Weights of a small model that answers yes/no questions on an image's attributes: 203450 training examples.
Rows from block 9 of the image encoder, named by matrix and row number. Each number is 128 + 32 x the weight over its row's rms, rounded and kept within 0 to 255. All counts start at 0. Numbers have three digits each. After the name is the row's rms in percent of the matrix's.
# fc1: squeeze-excite reduce (encoder.blocks.9.se.fc1.weight, 48x384), inputs 154-230
fc1.0 100:136104115069074121105074123167146131129125138130153146129115159071156116108057154174128147156122112111136127164072124136107122167128106098045096118117155159109110069135171049134173107127166168135106099143107081129192096161107171111
fc1.1 045:102129108154077153113133146246096126124084087147086109147150164169142087171110084114123080124127168150160137115132170123134104121095128194111122159172146120136105115096121170104154164104113171153123063112112130144189135129148124123
fc1.2 040:150057057169123143215106122178190147081135180185088151132136148069125114088107119060126150138147128123128095152144135098112202081087091184111129181132154103120091195116163102092166125126059160122172065180088143118184152167174150134
fc1.3 099:131098054205061159136106170114159135111095151105152152125130121096134159132108131144106131143158079076110138161168106127110055150144153113186108093096102125098124088147168119133128103114155145132086202140113104102084145226136133109
fc1.4 098:137111140171159134084122108177122149158122157133153116154113173107118113114173090035085186142142163143113107187098132130112036141104105089149141129105116149161140172153168141138095138136139104086101136120118112110126109135150157117
fc1.5 098:155069118144103136075111137102115106098153113142103173139138126144118101181157122127050123104098166111130117185139157129132142124105170146090108104097166106141149121128140103125107108152136144124038006121097149101126165084122132200
fc1.6 146:073102094110125106056177152088112134136114147114133150114132138173108133155100133097084183078124129130145151210145095124111136125125150096235079125058116110152130048126171210146123128123148123156056147139148112120079113085137148096
fc1.7 125:130070069085122128149144139129130130128127162098145082118105139094159105173136133143232104156098094148118125122099137116118109179171102121058132121215124140146090122110108066125155162133091161106140138145116105139164074098138113161
fc1.8 078:132196191153174136120128125156097124098126096149104116136126060145184180153134131180063139110115093120117117113120179141112169084131128111162129136156129125146093099075091132144078080114153108163133146096111160103137151179142152102
fc1.9 114:057129114045168130102134096161122118148140138164126149129130135137128111175145141097168167109122104124143113045176115115143145088132136104052106114119086164133152152126145015125129099134111145126148115136122133163165153087139149085
fc1.10 052:091135172164156152131140102124113122103158192175167058137162091152147120192171094102146157118122038126120095130058103144133122158123111144160103164110135116132140145150114128161130119122135158082057193178144125142134172157150129101
fc1.11 100:104079057138147136129124146153141113120130169141161129128128177087135086192145101152172155106139123136132139080113130126121104130176080096054112111100077150094132111122129072173137113105129145137104141140150145185115112133138113118
fc1.12 122:150093225135130099220090130089126128128125103090104110131108137066161138118113081157124182151116078197126108200106105118131113168142125117069110117164119148115132077124183082116134092139127108089169161124135093100090107139128178160
fc1.13 103:043146119058145147080153147193110108117143144143115146132132158070148153222152104114083153159135027159131141077151142113131093141078177108184166123131064142110128149137108069151141083139093135097146101115119138121101153106133097126
fc1.14 094:129102126159141137139144104144102123102148086145131124158159209113144116145153145096130158138115194105129093147092137123120084104089119054020100112163209126160119142098148104169117104148160093126133076126118104125137123075128144167
fc1.15 092:038152197173178124098151160167143134144122144100127167102100131087145161087113139137129117115123070087117112159073127131108139120133142104189158137094075107165116118089131048123151174136120138120138150165138104145112105217121165069
fc1.16 104:096104067152127134063153127169124129111155116084154126117106122148107154141093196089057157061152143132159100230119092130107152093124197093119068123075111131176101078099182133136146063104103156127064186117149102166101122150156142136
fc1.17 065:112164091085111158134139111124105122129120173133073186115144070126067147140138150147061185138166162122142115051169080150155137133174103130136133096129189125104162139153146140129112139115117110127109065103110136146094101139119111081
fc1.18 106:143135113149134129252111137076145130092099128107156137121130113055089121188099118171190120145093145118120131119084128137117082169159101121060136104193059157149096119149117143156146153145149091081130141134110126145116118176138102139
fc1.19 094:155091097140178143118166087147120134129131104153164121111150069161125103148109088118137175156105158130111106056098124126128136096147134165087139145083255104119099103117077214115127105101124121169177055170117166153188081070123118116
fc1.20 096:121119073106119103093143129163132139142132113102128148134089088177113148130101169127121122142136151124116122130168110133121094092131164101101122138099111131146128088084159143139076148133122141105061102125161127150130158139148202149
fc1.21 090:147138183085103123184131179147126111105083160102105165131125133034152140125084160144110101197129095120116134119148162130120193167139132137121123109045131082066132110152141139117165153160176150132111149144106129040130133178122133097
fc1.22 107:137088157180157118105075102185090117110137112134117125125146117130154146112130130201136129156127125134124118175138114120090073147118125136056195115110171094174113140129151051136092105106090126132137116132107133113171125142154125190
fc1.23 111:074123134138133119039159126141100133091121141094111165119119119133119163185136123126061137124130090104089112099158107094133171126169109125255126117113141131113124059138153212124144115110107112109122093136179109084123088101139115070
fc1.24 101:106128229116120113068192100132119127128137072092110138140110185214065115072153139086047112159098091150118113105137128111116154078115145122108156122134168137155119148139182084117092124139060151161176018105162096066113083094146179139
fc1.25 099:105188097096075125153130138177137133127163152089132148122144124052162109145057147077121177118160165158126106173069124122113127111148105104099158115061144099137118084141136095132147176121107129190185154150118125154237132160101088044
fc1.26 125:056074152119102119131181126102112163107150085137142123117141068130125128160085113131081145126165215152123147180133104127132185096113121154209097106059097102094132101176157147118142131105131124139133212132122118085049112130128139114
fc1.27 103:105106159084144117137152142148137123109170095139094136146139100089152135156129154102238095152142174108124110049097133146118121168179148112135146122164147145100140146102101084135166117130052075159136121133101134175125097168139142081
fc1.28 111:102163071150094112093123119158105124145159113077136173132150186152175147119062127154117174130086079118135108113076108111106135129144123094073106111132170147160104084105163138141131080122148141164115140147106097128161121126157117165
fc1.29 070:188125150086085145118084090118185119127102150130138070124133149097110140107122133098155157061177094128141112153154151146131124064130168091136133135095109116108173120120106092134136154116094133113131190132174127141159134104114165146
fc1.30 122:124121138177143104045171135067123136140114115097102133129102110196112138120131141113071116083143104133132131183117114131116174092165164122246082152132099141148114076140123192125113113117154130138093077137180119158027124074136127047
fc1.31 089:136161106065136130066121181166116154103145191164139184131152200118132150135145111096072136166075120058135104082109128121156127106111096075178124109155163124118104127067153217136136186159148131093127094101135123096140121070115155165
fc1.32 108:091128188095111135135108162140103127143126165138096165129109145112092146042119135144104148157131054108111148158197112146127142140149144081255121138096090158168102097137146247136127136125140135082137040083162099055152127136145139123
fc1.33 107:187163075084087137093080117156130132121122145125134116124133160145129137168151150155064134085092177126120123159115109127131118085098144128036151126146205092205128119042127136138106133141144167139079082113152129095153139062140108213
fc1.34 087:123144121117166125123115123120117134134188109123128156137128026146126086158104086188085180181124115141126158076158100132104178139162114150241111085068199163074104107135127166110131077118080143160142073127144137106199097100113137007
fc1.35 087:098112135121090136100181143111121150134120088175156127142163091112084134119080129159143147108175048144148092225139130118122198101103115152127110131124152133118128095141095105139165135112098138093079199129132115131079106143133120073
fc1.36 097:096151170027159128124182147136094132175099159121087153127159123168148144112096157162153111083161035133131129108098114123112145141123141160166082103149116166123108151162156120111092167124101128158115092132127135135075152109129100103
fc1.37 101:142106121135103129000088126158164107110202156165141150116132097122126138118139112108228156105127140099105105032133125112155147085154144120000121124094128144118126123085115063122161099149107141131107183115114154175080172086132087176
fc1.38 063:200109089107115138132177110079115114143059084197137129109099143104117112201139178152103106118093138203194087151076118131103177086148133155063151112167150109101134139096097181134107053132144193199129092139129120116093126138118138063
fc1.39 089:067137094162163108131063133135125128125153151112128152103091132154166146159164148108113201104152115157120111124039146123101068117097130118071132134097138124146117147073116135117150088127090127102112156106124107109162103139143133122
fc1.40 094:221086191099100111182105127096116128153097094121169120123156152142131111062147125145156135091128128179152139126102145103122073161096099116123132122098192102109118122123119165127153109132159109179116148120116145140194153083140134149
fc1.41 099:127111134169141129125122111142105155147114173123120147141170200084088139090108157101128161133095028059113106182149114115118142112134173092131107146184120124185119092076208198131132099123138131139194078124158111105135139090118104178
fc1.42 126:064104056125118114130150101201111132117150114119152112123117120122154107129096152148182152144132138097135145078131096141129069144159092126036173092092150149110089059154152045118152071134131121129159173145106145173246119165131149116
fc1.43 138:089077054041104106108140125168136136128178158096157201133126116123142128099105110139166161174125136084129117113169099120097084113106120124034132114063141135103093066123178069132153087142130161127062148156126094143172106110129165139
fc1.44 084:125101153120156122121135139159109120130125111155109095115100162175154122125050088115129126084130090113140164112125111118138206063148097119025149106170133103109139130093137161140150187172140106078121096125097133051169101143152078121
fc1.45 119:112149082113145097094137132169116133122123148093119161120128078139159174166078124112070152101091106126132146123098073104098148096105151119145092083116144140105069094103199222143152146131162128134085064169139100114089071135143151120
fc1.46 107:146114141201146107102100096219109138116131147111142145129137105130134097154117156129112164074116112137132111110167094092105105094148077108036130082080123134101140088129126051141172042124177122146092135144106131155197143193131172119
fc1.47 089:179086029101075126152108107102122138127078128122172095130124165149137139162089142082136099116109218137136139155133113107141098137057106156059147109181149111107128100130104147158155129111146162108105098140125128125144133104126115238