A small model that answers yes/no questions on an image's attributes, trained from scratch.
Training: muon at rate 0.0033, 6300 steps, batches of 64.
Rows from block 9 of the image encoder of a small model that answers yes/no questions on an image's attributes, named by matrix and row number. Rows with one number belong to one channel. Each number is 128 + 24 x the weight over its row's rms, rounded and kept within 0 to 255. All counts start at 0.
After each channel's rows are labels from the 100 images, of 14976, where the channel reaches its highest value: "patch colour" is the nearest of a few named colours to the mean colour under the peak. Only what is clearly more common there than usual is listed. The data: regions of photos with short descriptions (Visual Genome). In brackets: how many of the 100.
# convs0: first 3x3 conv, stride 2 (encoder.blocks.9.convs.0.weight, 384x192x3x3, standardized in use, each kernel summed), inputs 96-191
# convs1: second 3x3 conv (encoder.blocks.9.convs.1.weight, 384x384x3x3, standardized in use, transposed, each kernel summed), outputs 96-191

convs0.258 [112 120 162 121 134 173 161 120 115  92 115  98 141  99 143 133 133 103  78 140 144 156 123 128  92 157 111 141 108 135 110 125 118 129 159 120 110 130 136  97 120 102 149 147 112  94 134  79 113 120 136 105  85 158 151 163 121 124  81  99  94 153 152 151 111  95 108 137 120 126 142 120 124 175 156 125 147 108 136 121 160 167 129  96 164 108 151 156 136 146  92 134 122  99 175 125]
convs1.258 [106 112 130 135 151 194 147 113 139 143 148 104  85 128 138 131 153 112 183 133 107 108 135 180 149 129 141 137 167 130 120 129  76 143 134 158  93 137 112 107 181 123 181 152 163 149 114 136 162 110 115 130 145 123 106 155 149 108 153 147 110 106 129 165 134 157  87 131 133 165 131 132 124 136 146 133 115 108 135 131 141 114 136 116 145 110  62 152 142 114 190 119 124 120 108 158]
patch colour: grey (63)

convs0.94 [122 104 111 149 120 141 162 102 102 145 155 101 111 107 121  92 116 146  89 105 159 142 128 123 163 153 122 114 108 190 179 181 133 134 113 157 134 140 147 114 123 154 116 145 144 109 132 119 129 146  84 132  88 143 115 133 127 163 137 130  85 143 132 123 139 133 125 142 149 170  73 125 108 140 212 166 110 132  89  93 133 136 122 100  93 109 117 141 150  96 109  94 148 113  94 100]
convs1.94 [128 121 142 130 127 115 112 106 130 164 129 116 124 106  80 124 106  97 134 127 142 108  98 144 132 142  98 144  87 141 164 130 124 150 110  92 167  78 131 148 117 126 115 105 150 109 136 126 176 144 133 131 120 147 204 106 140 155 118 141 145 122 129 127 148 103 119 155 135 130 132 141 122 126 128 153 100  90 141 114 157 128 129 117 166 119 125 167 121 116 124 115 112 115 144 100]
patch colour: white (30); pink (28)

convs0.228 [130 150 120 125 120 135 104 109  87 119 143 152 115 113 158 134  97 128 128  78 134 102 115  96 130 155  98 117  79  95 145 173 151 162 160 133 126 101 135 135 168  97 125 117 136 183 114 131 188 122 154 168 110 127 119 101 141 106 119 122 124 128 100 155 131 137  83 149  78 148 137 152 109 134 100 125 152 115 153  72  49 148 104 116 130 149 154 145 161 124 135 162  89  97  95 113]
convs1.228 [ 98 137 118 114 126 125 174 141 116  81 138  79 131 141 156 128 147 128 152 147 150  96 173 126 131 153 101 147 172 142 116 142 114 113 123 109 103 158 109 111 141 127 107 142 131 217 104 121 170 102 136 108 159 147  99  79 146 155 146 162 124 150 117 154 143 143 149 135 173 154 161 142  90  88 139 166 139 113 114 137 125 115 117 101 108 147 113 139 127 104 151  88  96 135 119  91]
patch colour: blue (27)

convs0.284 [114 148  97 136 116 116 120 141 125 165 144 170  92 170 120 147  85  96  92 131 157 112  71 100 172 174 145 107 154 136 102 136 137  94 112 144 128  97 131 160 135 100 108  89 158 123 120 132 116 138 140 161 145  86 143 119 114 139 138  95 161 115 163 147 100 144 136 122 183 126 113 138 153 159 147  93  91 116 109  84 148 122 111 143 103 113 178 164 131 118 149 142 125 176 125 112]
convs1.284 [103  93 177 101 127 152 112 126 149 145 109 101 142  89 147 120 127 146 127 159 144 131 117 136 148 107 117 123 112 201 119 120  99 139 138 127  80 128 149 164 141  88 172 146 145 106 153 114  72 150 111 115 183 101 196 146  97 158 129 175 117 124 103 130 117  95 105 105 106 149  94 121 142 136 166  96  92 104 147 124 104 113 145 119 124 134 130 115 113 100 133  68 106 113 131 146]
patch colour: pink (27)

convs0.104 [152 120 107 121  93 115 135 100 139  80 130 115 105 135 132  91  94 111 115 107 117 109 124  96 120 102 106  99 132 158 126 123 162 132 157 112 137  88 140 142 168 152 150 137 147 121 105 142 148 154 147 170 137 145 147 146 126 139 170 138 125 119 120 137 136 134 121 134  92 113 144 190 122 108  78 150 113 126 140 125  91 124  89 110 123 149 134 126 160 159  98 104  85  85 104 117]
convs1.104 [128 170 169 159 121 132 104 134 177 156 116 146 151 160 148 121 138 132 138 134 140 109 166 122 159 144 158 124 158 141 157 146 144 115 124  87 124 132  81 161 108  96  75 136 118 115 151 123 105 162 118 167  80 149 120 123 134 141 145 107 143 127 143 147 146 136 147 124 141 116 103 125  97 126  89 109 135 147 144 129 146 140 114  91 146 123 121 135 122 134 147 109 130 133 221 117]
patch colour: black (29)

convs0.317 [143 125  95 115 129 139 102 130  96  92 136 166 138 131 135 122 148 159 116 107  73 141 148 110 122 134 126 145 138 107 100 176 166 164 109 154 113 142 151 141 127 135 138 123 153 152 134 121 113 100 130 150 149 133  75 153 125  98  91  93  94 154 137 154 132 134  96 151  88 152 183 121 120 144 137 140 124  97  86  88 101  82 133 132 155 140  81 114 127  68 112 120 124  85 161 115]
convs1.317 [133 168 131 132 141 133 116 155  89 120 141  86  93 135 139 150 106 136 131 130 142 166 168 119 104 130 100 142 120 104 155  89 162 150 145 142 137 140 151 111 149 126 113 123 150 130 120 117 142 169 119  70  80 122 154  97 109 128  96 137 137 148 119 123 124 120 119 196 153 129 174 148 128 127 110 157 147 124  96 151 131 121 105 147 101  63 133 126 125 135 113 133 162 133 158 131]
patch colour: grey (65)

convs0.277 [111 137 112 158 120 183 147 134 113 136  70 116  91  92 113 132 117 121 150 132 143 154 124 100 111 143 143 154  97 110 174 100 141 163 139 125  94 117 138 116 104 127 126 108 128 114 144 127 135 138 141 111  86 156 159 105 135 142 125 172  83 201 166 144 147 116 122 186 120 136 141 125 110 119 165  91 104 129 153 150 143  98  79 130 101 146 114 110 132 106  88 174 167 121 114 105]
convs1.277 [115 109  97 125 119 120 129 125 144 186 167 126 151 139 120 151  99 111 170 144 113 133 146  99 144 137  77 142 137 124 103 172 147 100 136 109 168 133  64 141 162 119  83 162 160 133  83 164 165 110 110 124  83 118 163 118 151 170 149 142 111 128 159 107  92 151 128 139 104 134 102 193 138  93 119 124 104 129 146 126 132  99  90 138 123 138 145 166 108 132 125 122 152 124 153 137]
patch colour: grey (63)

convs0.7 [104 113 110 117  87 112  98 168  95 111 132 112 142 123 140 115 155 122  90 121  89 127 114 117 114 153 136 186 120 150 129 110 119 111 130 159 116 124 123 137 141 164  72  89 125 169  92 137 143 140 137 143 134 118 117 131 137 120 105 159 113 161 109  71 141 117 108 171 129 158 132 137 116 143 109 128 150  67 145 112  84 102 132 133 164 108 149 107 147 110 176 162  93 100 119 129]
convs1.7 [139 109 126 134 122 114 145 139 132 117 113 135 142  97 138 152 121 123  99 118 108 105  89 109 139 165 167 127 149 146 169 141 123 116  79 131  69 126 123  86 131  97 210 151 145  81 129 120 114 129 115 126 105 104 121 132 189 111 108 117  91 147 133 112 134 141 151 119 121 144 147 134 146 118 175 132 185 111 116 131 118  65 106 139 120 107 122 103 141 154 176 144 186 121  84 100]
patch colour: grey (68)

convs0.193 [162 150 120 131 135 123 136 127  96 135 108 151 163 129 123 149 188  75 117  98  94 159 122 126 183  67 167  99 138 135  98 136 145 172 128 127 125 155 170 178  73  97 145 131 155 131 107 159 123 147 115 137 141 135 139 139 141 154  83 117  90 135 126 144 147 155 154 135 137 114 105 131 129 116 149 122  99 104 125 159  86 102 130 143 144 128 118 174 159 164 124 127 123 156 126 150]
convs1.193 [135 138 153 114 132 101 119 128 127 140 148 132 137 169 143 133 145 114 123 106  95 180 159 145 148 128  89 166 114 121 125 135 129 112 104 131 210 121 150 105 146 111 164 167 125 125  89 162 137 151 114 108  87 136 155 108 143  87  95 177 109 117  93 131 155 115  96 155 170 121 171 130 131 119 116 142 140 132 108  96 111 137 118 132 132 128 165 129 148 151  96  82 136 119 115  96]
patch colour: pink (34)

convs0.363 [127 103 122 152 108 117 152 127 105 147 136 125 115  97 115 128 107 102 101  67 121 160 115 161 123 127 158 130 155 137 121 148  99 136 119 119 105 129 140 164 133 132 132 100 143 139  99 133  71 144 130 114 108 134 107 106 116  99 114 120 126 145 162 119 133  98 157  79  87 133 117 108 113 134 159 119 113 162 117 166 132 129 132 135 128 134 116 142 133 147 147  85 178 179 174 141]
convs1.363 [114 118 125 146 130 119 130 141 204 155 137 123 100 149 105 149 130  92  81 110 142 133 121 118 154 125 112 141 111  78 109 122 134 116 123 151 171 115 137 154  74 147 113 129 115 101 115 145 111 130 133 106 118 156 163 117 155 105  86  99 143 163 119 130 128 129 107 123 129 131 151 137 125 107 117 119 128 151 102 152 129 155 134 144 152 124  92 109  86 166  93 117 173 107 173  99]
patch colour: white (30)

convs0.45 [116 114 139 153 140 147 121 186 126 153 115  86 106 173 177 137 217 152 134  88  98 125 104  92 152 112 158  91 116 111 135  77 138  97 111 137 110 174  87 125 132 108 182 133 115  97 156 132 134 121 129 109 108 128 118  97 152  94 119 150 113 162 150 138 137 118  82 117 118 117 137 166 112  90 147 157 113 126 112 133 153 120 151 120 146 111 120 106 161 141 102 136 117 137 164 143]
convs1.45 [ 93 128 112 115 130 144 131 125 137 165 159  81 137 125 141 138 141 153 155 139 129 117 108 158 122 116 144 119  94  78 155 115 146 190 118  93 101 163 128 114 120 174 149 143 142 146  66 156 123 120  85 127 139 146 116 192 140 148 135  96  96 105 157 138 104 127 127 135 142 125 132 131 137 151 139 163 157 138 119 145 105 131 105 143 129 164 106 143 134 123 138 147 209 131 100 144]
patch colour: grey (60)

convs0.65 [162 114 140 125 143 143 135 107 124 137 129 118 146 165 124 139  96 122 146 147 135  91 140 148 144 132  82 101 136 150 134 137 101 166 108 115  84 129 179 145 109 134 147 155 129 154 110 120 110  97 132 103 132 141  82 147 140  72 131  92 135 130 152 142 126 125 145  98 131 140 161 136 143 124 137  69 143 154 117 132  70 101  77 114 120 126 142 133 142 113  97 145 101 135 102 117]
convs1.65 [ 89  73  93 122 153 139 126 136 131  87 129 157 147 135 125 136 140 127  87 135 123 110 105  82 109 116 161 141  89 122 123  92 147 167 130 112 153 135 121 115 143 160 106 162 142 155 147 106 171 164 147 142 122 125 136 136 113 166 121 118 117 119 175 108 114 152 140 131 161 119 138 115 107 100 154 130 166 160 154 134 134  98 150  99 133 138  98 148 151 157  83  98 126  94 143 134]
patch colour: white (50)

convs0.328 [ 79  97 124 151 125 100  81 137 151 140 158 116 157 190 104 169 145 157 129 139 150 110 139 117 164 164 115 150 149 135 153 144 131 114 142 156 127 131 128 147  86 136 108 142  93 133 138 133 112 174 138 156 148 135 115 164 149 139 120 172 157 115 119 156 155 150 193 144 147 124 138 126 121 127 134 139 179 132 125 142  99 130 149 135 149 141 105 162  98 110  64 108  80 138 137 138]
convs1.328 [156 132 139 121 134 124 128 159 151 134 119 144 118 129 145 124  95 117  99 125 146 166 141  80  88 126 112 122  95 165 132 122 126 147 112 121  85 117 156 137 125 126 137 163 136 119 134 139 148 175 102 162 101  91 155 115 155 148 122 132 107 163 100  98 137 129 103 139 131 125 110 138 156 128 115 145 100 135 140 127 136  90 119 153 121  82 123 127 119 110 129 107 174 132 118 162]
patch colour: white (50)

convs0.276 [ 83 159 102 140 116 124 113 146  92 134 130 138 131 146 145  90 138 156 139 169 108 132 122  99  95 138 103 167 115 109 129 124 147 154 100 146 146 160 161 135  96  58  73 137 116 118 158 105 144  95 128 111  93 159 111 109 145 149 171 153 170  86 120 119 127 128  89  98 137 132 128 137 118 102 161 124 146 124 111 144 145 145 171 155 138 140  99 127 151 194  97 141  89 114 122 122]
convs1.276 [116 150 154 124 154 123 131 110 129  90 145 128 145 108 115  77 118 122 109 101 112 107 112  98 122  88 114 128 120 132 102 142 131 107  63  92 107 105 163 122  80 146 147 107 117 123 133 139 127 138 157 153 119 144 129 119 132 130 108 161 165 121 121 135 119 106  87  93 123 118 136 105 118 103  64 127 110 130 156  85  99 141  99 121 136 127 120 115 109 108 111 178 152 104 114 129]
patch colour: pink (25)

convs0.227 [150 170 133  75 137 140  86 162 103 123 101 139 112 100 112 134 134  78 101  50 141 126 114 134 132 122 141 150 113 147 133 114 143 137 118 141 139 119 163 151 128 119 133 128 139 115 164 147 138 131 124 166 109 128 146 107 144 154 112 123  75 122 156 154 161 102 102 173 113 163 120  89 121 164 134  95 135 158 161 133 118 142 135 144 153 119 178 133 136 115 110 114 108 124 125  77]
convs1.227 [ 95 123  77 116 124  85 135 156 106 142 158 126 137  86 145 154 134 127 142 123 173 117 141 119 125 105  71 162 132 151 140 160 104 118 151 146 166 124 115 134 145 123 127 102 167 159 123 143 195 182 138 117 135 151 111 115 183 111 134 110 159 164 115 115  92 116 155 160 163 122 138 137 152 132 140 150 158 157 146 125 112 134 107 114 141 116 113 111 144 142 116 114 146 132 100 117]
patch colour: black (53)

convs0.147 [ 96 112 172  80 161 128 173  97 170 138 133  79 143 149 122 110 111  98 133 106 119 117 163 141 123 186 158 117 173 146 128  86 122 110 148 151 174  98 131 141 116 130 140 153 150 137 138 160  88 114 152 121 135  75 115 133 122  96  78  81 145 125  81 134 116 128 147 112 114  99 149 117  85  87 133 138 128 126 136 146  95 156 136 111 130  90 105 122  84 139 109 129 131 110  88 119]
convs1.147 [178 141 156 164  84 162 141 115 144 128  97 129 100 133 105 154 102 128 148 115 186 121 124  96 137 160 144 108 136 102 134 130 122 126 148 106 125 144 134 118 143 113  99 110 123  91  97 161 102 134 111  99 108 138 116 123 101 143 152 118 161 190  77 148  87 118  88 115 154 128 125 172 124  98  95 117 102 133 150 165 100 151  88 138 108 144 182 131 119 109 138 110 100  97 171 155]
patch colour: black (28)

convs0.103 [122 100 108  97 146 125 101 127 110 149 158 148 131 138 145 110 114 153 104 155 121 118 111 102 137 127 128  87 105 158 149 147 126 165 164 116 160 140 150 153 122 136 103 123 179 123 124 165 116 101 112 123  98 122 120 158 136 126 108 160 119 114 103 174 119 135  75 102 142 140 156 150 127 152 201 135 120 114 118 113  85 170 155 151 135  81  96 106 118 145 109 156  99 133 127 137]
convs1.103 [ 87 145 161 116 135 139 114 176 124 112 130  87 135 110 135 115 120 117 112 141 153 120 137 121 112 111 110 125  82 138 148 142  97 132 124  93  95 122 138 120  94 106 163 117 119  96 124 107 101 141 112 116 126 146 142 157 132 108 112 173 132 150 103 163 109 101 158  99 126 169 121 137 107 138 103 103  75 120 129 183 160  82 116 155 120 119 110 138 119  76  98 116 118 110  96 140]
patch colour: white (27)

convs0.265 [145 104 125 119 102 141 133 115  93 126  97 170  98 119 106  97 117 115 100 107 141  78 129 105 101 145 124 166 108 119 103 133  83 102 100 129 108 139 154 113  69 149 139 102  96 131 123  91 129 122 142 121  99 119 114 182 146 105 100 125 102 143 137 163 138 146 165 122 102 148  99 134 125 100 151 139 201 123 171 162 116 107 105 120 124 156 175 132 139 134 180 147 136 168  99  96]
convs1.265 [110 126  97 134 116 125 104 139 124 134 117 134 105 137 138 155 134 134  93 105 139 110 114 109 140 153 140 139 121 112 118 123 147  89 145 129 120 154  97 126 163 146 136 120 112 158 159 140 154 100 114 123  78 144 152 147 132 158 117 150 132 135 160 159 164 144 130 120 144 140 132 128 115 147 136 139  45 150 151 119 134 132 107 132 135 145 137 154 154 130 165  85 162 127 129 111]
patch colour: grey (68)

convs0.187 [154 133 163 124  99  94  75 141  80 117 131 174 100 101 142 134 116 120 108  82 159  69 109 150 111 125  87 111 145 125 109 107 129 115 136 127 106 105 103 118 118 132 105 139 106 147 126 120 114 114 148 152 121 174  95 108 130 118 146 145 106 101 126 130 137  91 103 161 131 104 101 128 149 164 154 138 150 142 101 124 135 145 141 150 165 153 133 101 137 127 112 127 142 116  89 164]
convs1.187 [ 91 106 132 101 114 148 101 130 152 120 164 131 149  79 131 125 142 128  93  88 161 165 120 121 150 120  76  97  80  96 184 122 140 120 112  95 165 146  98 120  93 178 139 133 132 105 111 123 123 151 100 153 127 151 190 125 157 146  83 177 167 157 130 148 113 141 174  86 102 124 139 115 129 108 129 128 127 111 176 163 127 133  84 139 113 123  77 106  86 121  93 108  97 128 132 120]
patch colour: pink (38); white (27)

convs0.217 [147 128 110 130  87 144 164 107 124 120 203 137 107 130 135 116 122 119 112 155 133  77 166 125 179 115 153 108 124 175 140 121 114 117 155 107 120 126 108 161 165 130 131 143 145  96 139 129 136 109 107 147 131 168 104 124 161 167 110 123 140  88 131 188 101 129 114 130 118 115 112 144 114 109  97 140 125 125 128 134 183 105  96  90  84 150 167 193 134 143  68 133 146 118 120 119]
convs1.217 [120 156 121 156 112 137 119 141 129 120 158 176 137 127 117 100 155 128 121 138 146 145 122  97 106  96 105 139 169 109 115 143 120 119  94 123  80 140 119 134 159  96 104  93 138 101 167 102 126 124 163 136 121 113  97 138  79  92 163 135 149  67 155 172 132 124 138  87 123 117 102  75 153 175  96  69 142 130 145  81 142 133 136 103 145 131 150  98 112 130 144  97 133 170 158 152]
patch colour: brown (64)

convs0.345 [171 116  85 146 109 127 121 106 115 127 152 104 128  70 126 141 136 135  74 132 152  95  99 130 132 135 154 146  72 138 151 121 128 117 130 162  95 159 107 144 155 109 175 119 148 124 127 140 141 159 113  91 121 106 154 119 154 131 156 150  86 142 115  92 125 153 113 110 109 129 122 155 101 100 156 149 126 138 135 149 144 114  92 118 148 132 126 159 132 152 117 141 161 145 123 105]
convs1.345 [150 136 156 120 122 127 104 147 102 152  95 171 112  76 101  81 127 155 111 126 113 131 115 143 138 129 168  93 166 104 114 128 120 140 113  90 167 131 109 101 113 128 185 134 111 111 131 135 129 149 195 147 147 114  91 119 104 103 108  78 138  99 133 112 127 147 102  97  95 131 101 135  96  90 120 117 142 122  77 114 133 128 103  96 137 159 161 132 104 138 179 146 146 134 135 118]
patch colour: brown (60)

convs0.175 [116  96 120 128 131 124 111 139 138 101 126 106 112  77 139 152 133 134  79 158  82 110 100 117 102 127 100 158 177 161 122 136 141 133  98 109 151 103 135 117 139 157 115 151 143 147 126 101 166 180 128 119 136 134 111 102 142 130 127 150 174 137 114  98 140 134  79 114 153 151 119 151 147 118 118 105 118 144 129  88 134 153 129 135 158 147 159 111 108 104 135 143  71 121 133 164]
convs1.175 [106 139 108 137 147 108  87 172 161 148 127 137 156 128 132  81 140  79 127 104 119  97 119 142 138 159 179 129 138 112 139 139 122 138 102 101  57 103 114 113 117 106 168 137 121 126 130 140 106 143  99 144 160 154 124  88 140 118 140  76  84 119 174 134 112 141 117 106 122  85 140 136 133 108 160 109 167 153 149  98 110  92 160 127 107 101 149 120 121 152 129 161 127 102  88 101]
patch colour: grey (61)

convs0.365 [132 117 134 140 139 124 139 135 126 133 129 151 152 148  64 126 111 181 145 166 132  93  90 130 152 102 113 100  83 142 113 145 172 163 109 139 122 146 152 143 139 140 104 130 144 166 106 140 104 124 111 117 122  96 109 112 106 148 151 108 102 120  96 113 137 164 103 149  89 114 101 105 142 123  51 146 153 141 141 120 108 157 102 157 136 120 143 109 176 114 112 125 115 145  67 136]
convs1.365 [124 126 103 137 158 120 168 121  88 109  89 133 118 154 110 102  90 121 140 138 154 108 149 170 136 121 169 160 133 120 185 133 178 173 129 118 141 156 137  89 127 109  70 140 115  92 107 137 163 144 107 116 160 145 139  90  98  95 176 124 120 116  97 123 145 127 126 126 118 106 126 144 131 135 106 157 119 163 136 121 132  82 136 138 126 132 116 168 129 118 120 142 143 156 187 104]
patch colour: grey (64)

convs0.297 [130 161  86 151 114  94 136  87 147 128 195 154 148  79 131 111  82 112 113 124 142  93  86 133 117 124 130 106 127 151 134 118  85 135 104 127 123 120 108 112 148 142 136 137 155 118 175 153 193 161 140 128 116 138 131 104 132  86 136 135 131 121 153  98 130 136 127  51 156 111 131 132 106 103 152 126 141 122 122  96 153 109 153 116 128 131 130 112 136 153 138 119 131 160  93 130]
convs1.297 [117  77 141 193 136 167 122 151 148 149 155  88 106 131 171  91 107 103  87 117 104 112 153 135 163 121 114 111 154 185 115 130 133 114  96 129 109 134 101 147 132 122 141  81 146 143 183 135 171 149 126 157 139  64 126 145 152 151 140 102 136 152 125 126 106 136 119  80 127 105 119 159  96 108  77 127 135 126 104 120 152 173 165 162 111 161  90 138  87 150 115 163 115 101 141 118]
patch colour: white (50)

convs0.105 [152 133  98 112  94 136 106 121 121 138 135 137 146 130 114 181 130 101 121 131 151 153 136 142 112 162 117 151 114 121 117 135 146 117 124  76 138 181 116 125 147 152 119  86 153 136 137 138 127  69 159 166 120 155 123  96 170  98 157 118 111 116 155 127 120 137  99  84 130  95 139 148 124 117 149 127 138 138 131 172 123 151  95 132 145 134 101  81 148 128 109 131 137 120  91 102]
convs1.105 [114 133 151 100 150 134 110 160  81 152 103 157  85 116 162 127 140 128 143 119 114 136 141 112 131 126 138 177 134  79 141  87 119 143 111 132 139 127 105 160 130 118  97 111 109 150 102 128 112  86 197 121 129 130  94 107 149 120 126 125 144 100 194 141 126 160 154 125 134 141 124 138 115 143 117 124 127 121 110 170  94 129 119 138 141 113 168 127 142  96 133 151 107 107  97  73]
patch colour: brown (64)